Weights of a small image classifier: arch vit, batches of 128.
Rows from block 3 of a small image classifier, named by matrix and row number. Rows with one number within an expert belong to one neuron, the router's apart. Each number is 128 + 24 x the weight over its row's rms, rounded and kept within 0 to 255. All counts start at 0.
Before each expert's rows are labels from the 100 images, of 14976, where the router gives the expert most weight on average: "patch colour" is the nearest of a few named colours to the mean colour under the peak. Only what is clearly more common there than usual is listed. The data: crops of objects in photos (Visual Genome). In brackets: how many of the 100, against the usual share in percent.
# router: slot weights (model.blocks.3.mlp.router.weight, 32x320, trained with AdamW), inputs 0-159
# up: expert up (model.blocks.3.mlp.up, 16x320x320), inputs 0-159
# down: expert down (model.blocks.3.mlp.down, 16x320x320, transposed), outputs 0-159

# expert 13
patch colour: pink (29 vs 9.3)
router.26 [139  96 133  98 119 152 151 112 146 141 119 148 109 103 149 143 129 114 168 139  93 139 136 153 110  75 138 102 153 106  66 136 103 113 104 101 142 112 140  92 127  86 142  96 129  99 144 101 170 145 138 126 121 152 112 121 125 150 129 116 109  98 140  98 146 115 111 141 127 127 142 121 142 125  63 135 127 148 127 112 172 146 151 108 170 105 133 103  92  61 152 144 146 162 122 138 105 157 128 103 129  92 120 143 142 107  87 102  85 142  84 170 153  87 154 133 141 157  95 146 105  91 134 117 170 152 108 144 129 118 190 130 158 158 135 126 132 148 130 152 121  96 149 123  79 119 125 135 151 101 132 103 152 138 152 138 137 134 107 144]
router.27 [146 133 101 138 105 150 142 119 144 136 130 103 161 158 151 119 146  88 156 142 119 137 108  88 130  79 152 112 159 123 105 158 114 139 107  85 121 132 179  95 125 139 122 111  89 119 139 117 127 154  98  94  85 137 154 137 124 106 161 169  94 119 101 111 171 168  90 154 106 168 148 152 150 146 105 146 143 146 171 152 145 142 164 135 161 132 147 124 115 149 115 131 112 141 132 143 117 144 138 103 138  95 104  93 118 106  98 116 121 128 107 182 164  76 135  83 143 138 125  78 127 103 133 144 126  98 109 128 131 110 169  99 124 142  90 128 144 129 140 135  78 102 138 132  94 119 122 159 124  97  91 115  87 108 138 114 133 124 120 117]
up.2 [128 128 128 128 128 128 156 141 117 128 128 111 157 128 128 127 162  89 177 115 176 111 121 168 128 143 128 138 128 128 190 128 128  92 118 128 128  92 128 128  91 128 128 138 128 146 128 119 128 128 193 128 111 128 161  84  86 149 143  93 128 128 128 128 128 187 128 128 128 128 128 144 168 128 128  87  97 128 149 128 128 128 114 154 106 133 141  94 116 144 168 131 128 166 128  90 128 128 145 128 133 128 104 142 128 128 172 149 128 128 149 162 128 128 134 128 128 163  94 128  99 128 102 128 128 165 128 128 125 128 125 152 128 100 192 156 128 108 128 107 128 100  79 189 127  99 128  79 152 198 128 165  61 128 128 128 106 128 128 118]
down.2 [116 199 128 189 128 128 128 152 153 167 131 128 128  87 128 128 128 145 162 128 195 130 169 128  96 128 148 127 145 128 128 131 150  95 117 128 128 105  92 132 128 128 146 128 103 128 143 103 128 113 117 128  84 147 109 128 128 128 101 128 103 128 128 128 115 128 128 157 128 128 128 143 128 128 105 128 128 128 184 184 181 128 163 109 128 128 128 103 128 128 103 128 128 162 161 128 128  88 128 128 128 105 128 128 121 180 128 128 147 128 145 128  96 130 128 128 103 159 165  67 161  85 128 128 119 128  74 128 128 128 128  86  57  60 119 112 126 128  52 128 144 158 128 128 128 128 128 128 128 128 128  95 128 128  99 121 128 128 143 128]
up.3 [150 128 154 128 136  64 134 128 119 135 128 128 128 128 128 117 128 169 128 146  81 128 129 128  76 128 123 203 108 128 128  79 128 118 128 128 128  98 142 128 156 128 128 128 161 128 166 128 128  85 154 135 128 171 173 128 128 104  72 145 128 128 111 128 165 108 128  97 128 128 128 165 128 133 128 128 128 104  75 194 128 160  95  95 128 192 152 128 128 133 128 128 142 128 146 171  49 128 141 128  71 153 106 128  65 117 143 104 128 128 128 130 152 185 128  75 128 128 128 128 128 128 104 128 182 128 128 141 112 128 128 128 128 109 168 128 128  65 128 128 128 128 144  89 165 128 128 117 128 119 109 128  77 115 128 128 128 128 143  71]
down.3 [ 88 128  92 128 177 126  91 128 128 128 128 137 128 128 128 128 128 128 128 128 128  71 128 143 128 128 128 128 128 128 128 163 146  49 128 128 128 102 138  99 128 131 128 128  65 128  92 145  88 128  95 128  94 128 128 108 171 128 128 175 128 128 128 128 157 137 128 161 128  87 145 128 128 108 128 179 157 128 128  99 128 128 128  88 128 128 128 158 128 119 108 128 144  67 128 128 128  87 128 100 135 128  84 109 150 122 136  85 113 107 153 128 121 128 128 159 128 128 128  99 157 128 119 128 161 169 128 162 128  60 128 150 127 128 171 128 128 128  81 111 128 128 128 128  74 128 128 184 128 131 128 128 128 128 128  70 128 128 110 128]
up.4 [ 72 128 128 171 128 155 128 128 128 111 107 128 181 126 133 113 128 155 128 127 175 128 128 115 128 128 176 128 136 115 115 108  91  79 128 128 103 128 128 128 128 128 128 175 128  91 128 128 163  90  95 176 128 107 128 144 118  89 128 109 128 147 155 128 155 160 145 128 128 128 101 109 128 157 174 166 172 115 128 109 141 139 128 128 158 128 128 128 128  95 128 128 128 111 146 128 128 128 128 128 128 109 103  84  98  82 128 117 128  81 137 128  97  78 144 128 138 149 128 128 128 128  98  91 113 119 128 149 128 128 150 179 128 143 128 128 158 128  83 135 155 189 136 128 128 108  93 128  86 128 128 128 128 128 128  95 128 144 108 130]
down.4 [ 77 128  88 118 128 128 161 159 100  98 128 128 131 154 109  88 110 128 128 137 198 165 117 167 136 157 128 128 128 128 119  93 128 154 143 128 128 159 128 162 120 128 128 128 106 144  91 128 128 156 172 128 129  88 128 128 134 128 128 148 128 139 128 144  94 128 155 128 147 156 128 128 129  74 128 128 109 128 128 167  77 128 128 128  84 128 128 140 117  91 128 112 123 128 128 106 128 128 169 154  93 113 128 128 128  99 161 222 128 128 128 152 128 128  80  85 113 128 128 120 128 128 101  70 109 117 128  89  98 128 128 149 128 128  97 147 143 128 200 128  93 128 128 128 128 128 157 128 139 128 171 148 102 128 128 125 128 128 128 136]
up.5 [171 154 128 110 151 105 128 128 128  55 147 128 128 109 128 128 128 128 161 128 128 163 128 128 128 126 128 128 128 128 128 226 128 128 132 139 112 128 128 128 117 143 128 128 128 116 128 128 146 128 143 128 128 147 159 128 128 128 196 128 173  91 143 135 110 163 128 128 128 128 128 128 155 128 128 128 112  93 110  98 128 128  93 106 170 128 102 122 126 114 140 128 128 128 152 128 128 128 128 128 147 121 128 142  96 177 102  63 125 128 128 128 108 173  62 103 128 116 128 128  95 128 128 128  86 125 128 128  87 128 128 128 155 135 142 128 128 128 179  72  85 128 128 132 128 128 128 133 114 162 128 128 149 160 204 128 128 128 184 128]
down.5 [128 128 128 133  89  91 128 107 128 203 128  60 128 128 142 148 128 128 171  90 128  78 117 124 128 128 128 128 128  92 128 165 128 151  78 181 161 170 110 107 128 128 128 128  95 128 139 168 153 128 128 128 128  90 128 150 128  99  96  82 128 181  74 128  69 128 128 128 137 137 128 116 127  78 128 123 128  75 128 128  93 134  92 166 128 121 128 128 128 128 104 141 128 119 154 128 108 181 128 128 128  86 128 142 128 128 128 149 128 128 128  76 128 128 209 128 128 128 128 128 127 128 128 196 128 179 105 128  94 128 128 128  65 128 128 153 128 128 128 128 128 126 104  92 125 128 142 125 149 175 110 128 113 127 128 153 120 169 128 174]
up.6 [128 128 128 128 141 123 179 128 104  67 128 133 109 163 142 128 128 128 128 128 128 128 128 100 121 128 174 128 118 128 128 128 128 103 164 128 142 178  81 156  79 128 122 130 104 128 128 128 105 169 128  98 128 128 128 128 141 128 143  95 154 128 128 128  45 128 152 128 110 128 128 128 144 128 128 206 128 128 179  78 117 128 105 128 128 137 114  58 154 128 103 123 128  92 128 128 128 128 128 128 198 128  88 128 128 128 128 165 145 128 128 128 153 133 135 138 119 146 128 117 128  72 140 170 136 159 168 128 128 180  70 142  52 103 110 102 128 129 128 112 137  94 128  93  49 128 108 155 128 128  98 166 143 139 128 128 170 176 155 133]
down.6 [ 94 137 128 136 168 217 128 128 128 128 128 161 104 128 114 128 128 101 103 128 146 180 128 123 128 128 128 137 158 188 119 145 128 106 128 128 128 128 128 128 158  96 142 128 159 128 174 145 128 165 128  61 128 128 157  95 152 162 128 136 128 128 128 157 106 133 128 137 172 114 128 128 159 128 124 130 139 128 128 139 165 128  82  95 128 156 128 100  98 181 167 165 128 179 128 128 134 128 156 128 157 128 128 136 145 128 128 147 175 161 111  91 100 209 116  91 111 166 115 124 128 128  89 181 128 128 128 128  76 128 139 128 125  71 128  86 148 128 193 151 128 128 128 128 128 119 128 128 128 128 128 128 154 145 128  98 128 137 128 128]
up.7 [111 128 128 128 151 128 128  72  82 128 128 128 128 128  80 108 101  88 149 128 128 128 128 128 144 128 128 128 128  74 138 107 128 167 134 124 186 128 128 128 128  90 128 128 162 168 128 128 128 128 128 128 128 128 128 128 150  99 150 128  85  50  60 128 159 139 128 133  89 184 128 128 128  98  76 151 128 142 128 128 128 142 128 152 126 162 156 128 128 140 181 128 128  84 127 128 128 128 183 128 183  97 170 160 178 144 128 128 128 128 123 128 128 128 148 140 128 118 160 107 128 128 142 128 159 128 128 128  86 150 128 128 128 128 128 162 131 196 128 164 128 142 128 128 128 153 128 172 114 128  98 128 189 171 160  91 128 128 128 128]
down.7 [181 147 168 128 128  35 123 128 128 128  94  81 131 128  76 128 128 128 128 128 133 115 161 128 109 128 133 128 128 128 107 102 128 128 128 118 128 162 140 165 135  96 173 128 128 128 151 156 128 158 128 141 128 128 133 138 128 128 128 209  88 128 128 128 154  85 128 125 128 143 177 130 114 131 128 128 128 128 148 128 128 119 170 128 128 128 128 132  67 128 128 128 133 128 116 128 128 128  67 110 128 128 149 185 128 128 115 128 128 183 128 128 128 128  95 128 128 145 128 128 176 181 128 139 128 128 120 128 148 102 173  97  91 105 148 128 101 128 128 109 195  67  89 128 128 160 128 137 128 128 128 128 105 178 130 128  95 128  68 128]

# expert 2
patch colour: pink (29 vs 9.3)
router.4 [ 86 116 126 157 120 132 145 156 179 153 119  93 128 157 116  82 118 116 112 106 102 103 118 127 162 147 146 135 133 114  85  99 150 133 147  90 156 125 138 130  86 145 149 155  85 129 110 149 105  97 133 149 152 109 171  90 168 150 119 133  94 121 153 133 149 106 110 135 128 100 174 156 120 116  89 112 139  82 158 107 149 131 126 168 122 149 159 139 129 106  91 122 112 143 118 117 190 124 127 116  96 152 124 125 117 147 117 134 156  86 160 121 104 120 145 177 137 142  95 102 125 165 132 128 108 160  85 155 135 124 118 142 123 104  83 141 156 126 132 108  92 176 136 165 126 172 134 133  74 150 152 147 161 138  97 132 138 145 137 166]
router.5 [ 75 125 127 136  67 142 141 137 176 138  84  64 143 152 124 100 126 130 136 105 107 120 103 152 139 136 168 138  95 120 112  87 147 120 152  90 137 113 135 106 103 160 122 120  93 141 117 124  86  70 141 132 134 134 163  87 159 153 164 133  86 118 170 133 147 127 121 119 124 139 159 138 182 149 130 110 147 109 125 110 141 117 158 174 116 169 152 117  95 121  92 184 108 133 128 125 175 102 135 119 125 140 139 123 146 139 108 137 172 145 150 127 109 156 143 154 160 137 111 132 136 151 133 127 144 170 106 157 132 142 110 167 130  90 101 138 148 111 137 132 100 151 158 147  93 163 154 146  95 139 128 148 109 141  92 121  97 114 113 126]
up.2 [136 128 128 147 149  35 128 128  88 128 128 128 128 110 128 128 128 128 128 138 128 128 167 128 118 128  50 102 232 128 128 128 153 128 120 128 105 128 128 165 110 167 128 173 128 138 159 128 102 128 128 128 128 128 128 163 128 157 128 128 128 147 128 186 128  88 128 162 103 128 161 157 107  52 124 156 128 128  98 128  90 128 128  94 128 128 128 128 145 137 115 128 128  97 128 128 128 128 156 128  51 106 128 140  99 143 128 128 128 128 128 128  94 128 128 139 174 148 160 128 128  77 128 105 154 128 128  70 128 128 100 120  96  91 119 128 128 142  89 163  78 128  93 133 128  96  90 128 143 141 104 179 146 136 128  81  99 128 196 213]
down.2 [117 128  81  87 128 124 147 128 128 128 128  94 118 124 128 180  73 143 107 121 128 128 128 128 128 128 128 107 128 128 128  99 128 166 128 106 128 122 128 128  78 128 128 162  61 128 128 155 155  95 155 128 128 157 189 128 128 106  96 194 128 128 128 128 128 111 128 128 128 218 161 128 128 148 128 153 128 106 128 128 148 128 128 128 115 128 128 128 128 187 128  63  77  55 117 186 129 128 128 128 209 112  94 128 128 128 131 128 140 185 101 128 128 128 128 114 121 155 128 128 152 128 128 193 128 128 128 128  85 128 136 128 128 157 128 128 128 128 128 128 104 186 128 100 127 128 128 128 175 128 128 128 128 128 138 128 128 163 128 128]
up.3 [149  52 158 128 128 128 160 128 128 128 159 128 128 128 128 137 128 162 167 128 128 176 128 142 128 109 106 128 138 128 128 128 154 128 128 128 128 128 115  49 152 128 128 128 128 128 128 140 128 182 206  59 128 121 128 171  77 128 128 128 128 128  94 111 128 128 128 128 142 128 128 128 128 128 121 128  77 128 102 152 147 113 128  66  93  91 170 108 128 147 128 170 128 152 128 158 110 128 170 138 128 138 128  69 103 128 128 128  97 161 128 147 128 177  72 114 128 128 143 128 128 128 128 128 120 142 157 128 128 105 128 193 128 128 128 154 161 101 128 128 128 152  86  57 128 128 146 151 128 128 133 128 122 120  96 128  78 128 149 124]
down.3 [128 128 128 103 116 110 128 115 128 128 150 128 128 163 128 128 144 128 120 161 128 128 128 128 109 121 110 128 108 128 134 165  95 235 177  85 128 184 174 128 128  74 109 128 128 143 128 203 128 128 128 128 128 128 128 147 128 128 159 107 121 128 128 128 134 122  79 152 128 128 128 128 176 128 128 128 128 128 128 128 128  92 128 126  85 147 127 128 226  86 128 128 135 128 128 135 128 129  88 128 128 128  69 128 128 128 122  87 143 128 128 128 128 128 173 128 141 128 128 128 152 128 128 128 128 117 128 160 163 128 128 148 110 119 102 128 129 112 128 128 128 156 128 128 128 127 128 128 145 128 128 128 106 217  68 131 104  88 105 128]
up.4 [145 110 128  91 128  94  81 128 128 143 128 163 124 128 128 128 128  94 128 166 128 149 128 156 107 116  91 126 160 140 156 126  58 129 128 128  99 128 111  87 128 128  86 101 128 128 113 128 128 111 152 167 105 172 128 128 100  89 128  92 128 128 128 130 128 128 128 184 102 128 128 105 128 128 128 145 147 130 182 106 158 128  61 118 128 134  83  86 185 137 128 180 151 100 117 128  99  77 140 166 128 128 128 128 128  65 138 128 125 165 128 128 116 128 119 110 128 128 128 128 128  75 128 128 145 128 180  76 128 178 130 128 143 181 145  96 108 179  81 124 179 128 128 128 149  97 128 107 128 128 128 128 150 128 143 128 128 110 132 128]
down.4 [137 128 128 170 157 128 128 128 128 128 128 117 104  82  96 169  97 128 128 122 161 128 128 128 128 130 132 128 123  66 118 134 128 164 130  77 128 128 128 148  88 128 106 128  76 128 163 128 184 160 128 128 123 128 107 145 109 128 128  78 128  91 128 166  94 145 128 128 115 128 117 159 149 176 128 128 128  89 173 128 128 128  83 128  95 143  82 128 128 108 128 147 128  77 128 142 128 128 169 128 128 128 128 110 128 225 109 157 128 103  93 128  92 177  90 128 128 157 128 128 128 128 128 128  98 128 128 147  87 157 128 128  69 183 128 123  97 176 128 162 128 104 128 158  88 128 146  82 169 128 128 128 101 134 128 128 152  71 128 128]
up.5 [112 138  62 128 128 136 128 128 118 118  99 164 128 128 169 128 128 128  96 128 129 154 128 128 100 128  74 128 114 128 128 156 161 112  62 128 128 128 110 128 160 128 128 165 152 128 128 114 128 128 109  91 128 116 129 128 128 128 128 126 128 128  93 128 107 150 128 163 128 128  68 147  52 157 154 189  89 111 128 117 123  88 152 128 133 128 128 157 127  88 106 128 128 128 128  75 128 128  94 128 161  81  94 128 164 118 128 118  98 128 156 113 137  94 137 140 144 106 128 128 128 114 128 129  96 165 155 128 128 128 168 154 119 128  67 136 128 110 187 143 128 128 128 161  97 104 131 184 161 151 163 128 142 128 128 168 148 128  87 180]
down.5 [110 174  98 116  80 128 128 128 128 128 128 149  83 128 128 128 148 109 186 128 128 106 128 173 128 162 128 128 149 162 128 145 128  64 128 116 128 128 174 128 128  98 166 128 128 115 137 155 128 128  86 128 122 128  70 121 128 128 139 169 128 128 128 117 183 128 177 128  96 139  81  99 128 128 163 128 128 128 128 128 128  91 128 149 145 128 128 144 119 126 128 141 134  69 128 154  92 128 128 106 128 186  75  99 128 128 122 128 100 128  75 111 150 128 128 128 149 150 128  93 111 204 128 101 149  88 171 128 128  95 148 128 128 128 151 128 128 128  60 128 128 128 128 139  72 136 128 130 127 128 128 140 128 156 128 128 128 128 125 169]
up.6 [110 128 110  99 161 128 139 128  78  71 128 171  66 158 128 128 128 124 100 110 128 149 102 100 152 158 128 128 128 128 128 128 128  86 128 153 127 128 104 169 143 112 128 128 128 128 154 128 128 147  74 119 128 128 128 128 128 128 128 128 128 128 144 128  82  94 128 128 128 157 128 128 138 117 128 128  73 153 128 147  96 128 128 161 151 128 147 170 110  97  82 109 116 128 128 128 175 128 107 102 162 100 128 143 161  67 157 143  78  81 128 109 128 104 166 152 128 129 128 128 128 128 148 148 128 115 128 171 128 128 128 128 163 128  74 135 121 128  96 190 128 128 128 128 167 114 117 128 128 140 128 128 128 128 119 200 128 122 151 128]
down.6 [ 99 147 167 105 125 128 176 128  79 128 128 128 128 134 223 128 128 128 175 128 105 128 144 174 128 180 128 123 177 136 137 128 128 128 158 128 128 172 165 128 128 128 128 128 128  83 100 128 156 128 117 128 101 128  69 128 164 128 128 182 128 128 128  89 167 128 173 128 128 128  79 145 105 128 134 128 128 128 128 174 128  89 128 128 154 128 128 128 128 113 128 170 128 117 128 150 128 128 128  84 128 128 128  63 128 120 128 128  90 128  86 128 128 128 148 128 135 128 162 128 140 158 128 156 128 128 128 128 112  77 128 164 128 128 128 105 115 128  50 158 128 128 151 128 128  94 128 102 128 137 128 128 182 111 128 128 113 128 128 141]
up.7 [105 128 128 128 155 128 128 155 128 108 151 142 128  94  87 128 179 128 147 128 128 160 128  98 128 128  97 128 128 128 128 120 120 128 128 150 128 171 114 128 128 102 128 128 108 128 128  86 128 152 128 128 128 154  91 131 112  95 128 128 128 128 100 178 128 105 138  93  99 128 128 128 128 177 149 159  91 128 128 134  74  87  69 102 153 128 154 142 128 111 128 143 185 128 102 128 128 221 128 142 128 100 128 177 128  95 129 128 128 128 128 128 158 128 108 154 128 128 159 128 146  87 128 183 128 128  94 128 128 195 128 148  77 128 160 128 128 182 128 128 155 128 146 103 128 130 128 128 128 152 128  95 169 170 154  95 108 128  85 128]
down.7 [128 151 172 128 158 128 128 175 128 128 128 128 128 128  98  86 128 176 128 150 128 128 128 121 128 148 128 101  67 128 128 128 128 128  74 112 128  80 128 145 146 128 107 100 139 128 128 128 128 128 128 118 128 128 162 128 128 128 128 128 128 163 128  94 128 128 128 128 128 112 130 117  83 128  89 128 128 128 156 128 128 128 111 128 128  81 143 128  74 158 178 149 138 128 102 148 128 101 128 128 128 111 168 128 128  94 128  93  66 128  93 122 128  86 128 128 128 128 116  94 171 128 196  77 128 105 128 106 125  98 128 158 128  49 126 128 128 128 127 128 128 123 128 103  87 128 128 128  62 128  98 128 192  66 128 128 128 128 128 152]

# expert 10
patch colour: grey (65 vs 33.8)
router.20 [142 135 128 160 141 139 113 152  99 131 149  69 121 115 134 112 125 112 134 137 127 137 177 172 117 144 135 100 159  89 102 132 142 122 162 112 143 100 130 100  95 107 121 157 135  72 112 145 136  82 152 107 140 113 123 116 133  82 185 109  99 138 149 114 138 155 114 145  94 136 124 127 126 118 130  97 137 122 142 145 134 128 122 135 160 107 152 141 117  86 171 127 135 122 143 134 158 130 102 133 130 140 148 140  96 150 129 128 156 134 124 116  64 157 148 126 141  98 117 130 116 152  67 100 150 167  84 157 122 121 124 136 128 136 125 126 124 117 165  90 121 138 162 129  90 150 148 116 103 133 124  84 102 141 147  94 111 123 151 137]
router.21 [106 145 104 131 143 162 116 136  93 137 170 106 123 141 111 107 101 157 112 111 111 110 149 185 123 158 158  96  98  79  97 137 147 104 130 136 124 119 114 116  99 135 112 154 153 108 107  99 147 105 157  89 136 114 118 126 116 130 141  88 107 144 152 111 129 223 126 131 119 116 128 102 110 161 167 117 119 120 140 136 146 144 136 134 154 116 139 151  81 100 115 136 183 134 100 158 155 139  90 136 140 179 106 145  95 134  96 140 120 132 135 139 111 158  89 146 106 147 138 137  86 182  90 141 160 157 103 140 125 139 137  91 144 143 164 129 133 120 138 115 109 176 149 142 101 127 131 114 125 112 139 118 151 136 107 120 141 120 111 111]
up.2 [128  97 128 128 128 105 100 145 128 195 104 108 113 128 136 128 128  99 152 128 191  79 128 126 128 106 128 108 148 128 148 128 155  91 174 128 168  73 128 128 159 128  97  96  92 128 128 174 128 128 128 128 109 100 182 101 138 177 128 234 166 128 160 128 134 132 128 128  99 128  88 128 128 118  93 128 187 128  95 128 174 137 128  78  80 128 128 113 128 176 188 138  82 163 128 128  90  99 128 103  94  84 116 124 128 128 128 163 128 114 128 151 128 120 128 128 128 128 128 148 128 158 113  93 128 135 128 128  84  80 110 128 128 158 128 128 173 129 128 160  95 128 110 128 128 116 128 128 140 113 128 134  81 153 156 108 117 126 168 128]
down.2 [128 151 128 128 106  99 128 127 128 128 128 128 128 147 128 138 101 141 108 145 128 158 174  57 115 173 152 134 160 185 185 146 128 160 128 146 166 128  88 128 165 128 135 155  76 101 128 128 128 227 121 128 138 114 141 128 128 128 128 127 118  70 128 112 119 128 128 128 128 128 207 128 171 128 103 128  69 128 117 148 128 108 128  81 128 128 150 128  91 152 128 128 129 128 128 128 128  86 128 128 105 109 110 114 128 114 128 131 130  94  75 128 122 128 157 128  93 139  78 108 128  91 106 128 153 105 128 128 128 128 161 159 105 122 170 128 128 128 117 197 128 128 128 128 128 141 163 128 157 136 128 128  96  87 128 102 128 128 132 128]
up.3 [128 128 105 128  98 128 128 128 128 128  95 141 128 168 182 128 161 157  92 128 113 150 193 106 128 128 150 128 128 128  78 128 128 128  96 128 181 161 128  71 128 128 128 109 113 128 117  97  98 150 128 128 148 194 128 128 111 122  96 129 128 128  74 139 149 136 148 128 171 128 151 128 100 128 116 128 101 128 128 187  89 168 128 128 160  89 166 175 128 128 101 128 129 128 128 185 128 117 128 128 106 128 184 128 128 128 113  85  77 128 128 128 115  67 128  97 123 128 144 168 176 128  99 128 128 125 147 150 154 128 189 128 153 128 128 128 128 128  77 161 128  82 128 128 134 144 128  93 128  75 128 128 128  82 128 128 131 128 128 128]
down.3 [128  94 102 147 128 186 128 133 123 128  80 128 146  91 128 128 198 128 128 128 177 149 128 128 134 146 134 162 128 128 128  82 128 174 167 159  93  41 138  82 128 128 128 128 128  77 114 128  90 128 159 173 128 128 128 109 138  74 128  72 123 139  99 102 123 118 115 128 151 128 128 128 128 114 128 189 121 107 128 128 128 135 187 174 158 128 163 174  59 128 128 128 130 130 119 128  95 128 128 128 110 145 128 128 164 157 128 105 140 128 128 145 159 128 128 128 146 128 154 136 128 183  92 128 128 128 128 128 128 152 139 128 128 103  85 128 169 158 120 128 173  92 128  87 128 181 128 159 145 111 128 128 128 128 128 128 102 135 128  72]
up.4 [102 149 128 128 128 143 225  97 128 103 128 128 128 128 114 171 128  86 128 128 128 174 128 136 143 128 128 183 104 128 128 128 128 128 122 111 181 121 128 128  99 129 110 128 128 185 128 119 128 128 128 111 128 128 128 128 124  92 128 128 128 128  78 128 128 128 128 128 183 128 106 128 171  85 169 128 125 137 128 128  73 128 128 128 128 100 157 128 128 108  49 128 177 120 122 128 128 128 128  90 209 140 128 146 128 128 182 150 165 128 128 128 128 136  98  85 100 115 128 128 156 133 128 166 128 128 177 171 127 166 128 128 137 181 191 120 104 128 128  64 149 128 141 157 144 128 128 104 111 152 128 128 168 128 156 128 128 163 128 117]
down.4 [128 105 128 128 128 135 128 162 128 157 128 128 101 180 153 128  68 128 106 128  91 103  66 160 146  94 102 128 189 128 128 120 122 183 128 128  77 128 123 140 161  94 128 111 146  92 120 145 149 128 108 128 175 128 128  98 170 185 128 156 144 104 128 113 128 128 128 106 180 118  86 135 128 133 100 157 128 164 128 185 128 128 221 156 118 128 128 128 125 128 128 128  99 128 128 116 157 158 128 171 102 128 131 151 128 188 128 128 159 119 152 128  80 128 166 151 128 128 128 128 109 128 143 128  30 128 128  93 128 128 128 152 128 128 128 128 151  98 120 164 128 128 152 128 154 128 166  84 128 128 128 128 115 128 128 102 128  85 128 128]
up.5 [136 128 128 123 128 100  84  96 123 101 128 128 128  84 102 156 190 170 114 128 128 128 134 128 110 128  86  88 128 132  91 128  79 120 103 128 113 150  94 160 157 147 182 158 154  91 128 128 128 128 128 128  98 119 128 153 100  98 156  70 128 128 190 128 128 128 182 174 151 128 128 128 128 146 128 128 128 145 137 128 175 128 128 154 128 161 178 128 128 128 137 196 128 157 128  78 142 128 128 128  95  93 128  71  78 113 128 128 118 199  99 186 125 128 128 128 159 128 106  86 128 128 139 128 126 128 128 108 128 128 157 128 103 128 110 150 128 149 128 128 181 128 128 128 128 128 128 118 135  91 128 128 137 128  96  91 128 128 128 153]
down.5 [128 197 110 128 157 116 115  84  59 179 162 118 159 128 128 128 115 126 128 128  96 128 161 128 128 109 109 128 128 123  98 128 140 139 156 128 117 128 128 135 128 158 128 169 128 128 128 128 190 162 128 128 128 128 128 128 128 161 128 128 128 128 128  97 128 128 120 128 104 128 116 160  87 129 128  77 137 118 160  96 128  85  84 128 128 128 128 128 128 190 101 128 128 128 128  93 128 128 128 128 143 135 128 139  68 128 128 128 128 128 128  98 128 128 137 128 127 139 149 108  81 128 128  65 148 128 160  99 161 124 119 128 176  64 128 128  72 128 144 173 128 128 172 128  81  72 129 143 128 128  84  95 118 152 128 129 128 128  95 128]
up.6 [152 144 128 128 128 128 128 128 142 128 128 135 108 128 128 140 167 128 155 162  95 128 138 128 125  67 148 156 128 123 114 128  96 128 121 171 128 128 104  88 173 128 128 118 128 128  90 138 128  79 109 128  79 128 128 128 128 128 128 128  95 121 128 128 146 128 128 128 128 179 128 128 151 107 128 128 128 128 184  89 128  92 165 128 128 160 128  80 126 150 128 128 160 128 128 128 128 171 158 122 168 128 102 128 128 128  77  90 128 170 128 151 128 128 128 149 128 128 168  91  67 128 134 128 128 128 128 128 128  82 109 128 162 117 139  72 144 102  99 128  93 128  85 128 128 128 128 146 128 128 128 128 138 142 128 128  50 128 128 128]
down.6 [128 128 100 125  78 128 128 164 154 128 180 116 128 128 106 128 128 128 128  93 115 166 128 128 149 128 128 128 115  75 128 139 173 128 141 128 128 128  89 116 157 191 151 103 128 106 111 128  59  97 128 104  35 168 128 162 128 128 167 128 128 136 128 128 128 128 143 156 128 153 128 109 128 128 157 128 143 128 144 128 142 128 128 128 128 128 128 128 128 164  77 113 128 165 152 158 128 128 132 103 128 128 144 153 128 152 143 134 128 128 119 150 128 128 101 128 122 128  84 128 128 128 128 128 128  66 128 128 115 156 141 128  87 128 128  76 128  74 145 116 128 128 111 128 128 131  93 128 128 128 188 112 153 128 128 155 128 128 156 128]
up.7 [128 128 128 128 103 128 128 128 128 137 113 162 128 128 128 128 128 128 128 128 112 128  88 111  89 100 128 128 128 166 173 128  87 128 128 128 128 128  88 128 128 128 128 102 112 113 128 138  95 152 122 172 128 128 128  76 128 128 128 128 128 146 128 102 139 128 128 184 128 128 128 129 170  93 162 144 123 128 128 128 124 128 146 133 107 128  87 128 128 128 128 128 192  94 124  96  91 104  66 128 128  71 176 128 128  85 186 128 128 115 105 128 128 128 128 167 128 128 160 128 175  96 164 128 128 128 128 134 151 102 109 128 128 146 128 128  92 189 128 136 195 163 117 128 179  91 128 128  76 128 200 128 146 128 112 128 128 141 120 128]
down.7 [128 128 128 128 140 128 111 102 128  88 128 128 128 102 105 128 111 128 128 128 136 125 102 149 138 128 148 128  96  89 128 128 128 128 164 117 121 128 128 128 146 128 129  98 147  96 128  92 128 128 128 194 128 128 128 126  89 107 128 124 128 128 128  75 128 138 135 128  75 128 128 128 128 122 107  95  92 128 128 128 128 128 163 128 141 155  97 128 113  93 165 128 128 145 128 128 128 137 102 128 128 131 162 149  82  92 128 128 128 128 161 128 179 128 128 128 143 174 128  97 128  72 128 181 128 114 120  78 128 128  99 128 100 128 107 118 151 128  88  98 150  89 128 140 128 128 147 128 136  73 128 128 128 132 128 128 128 128 173 165]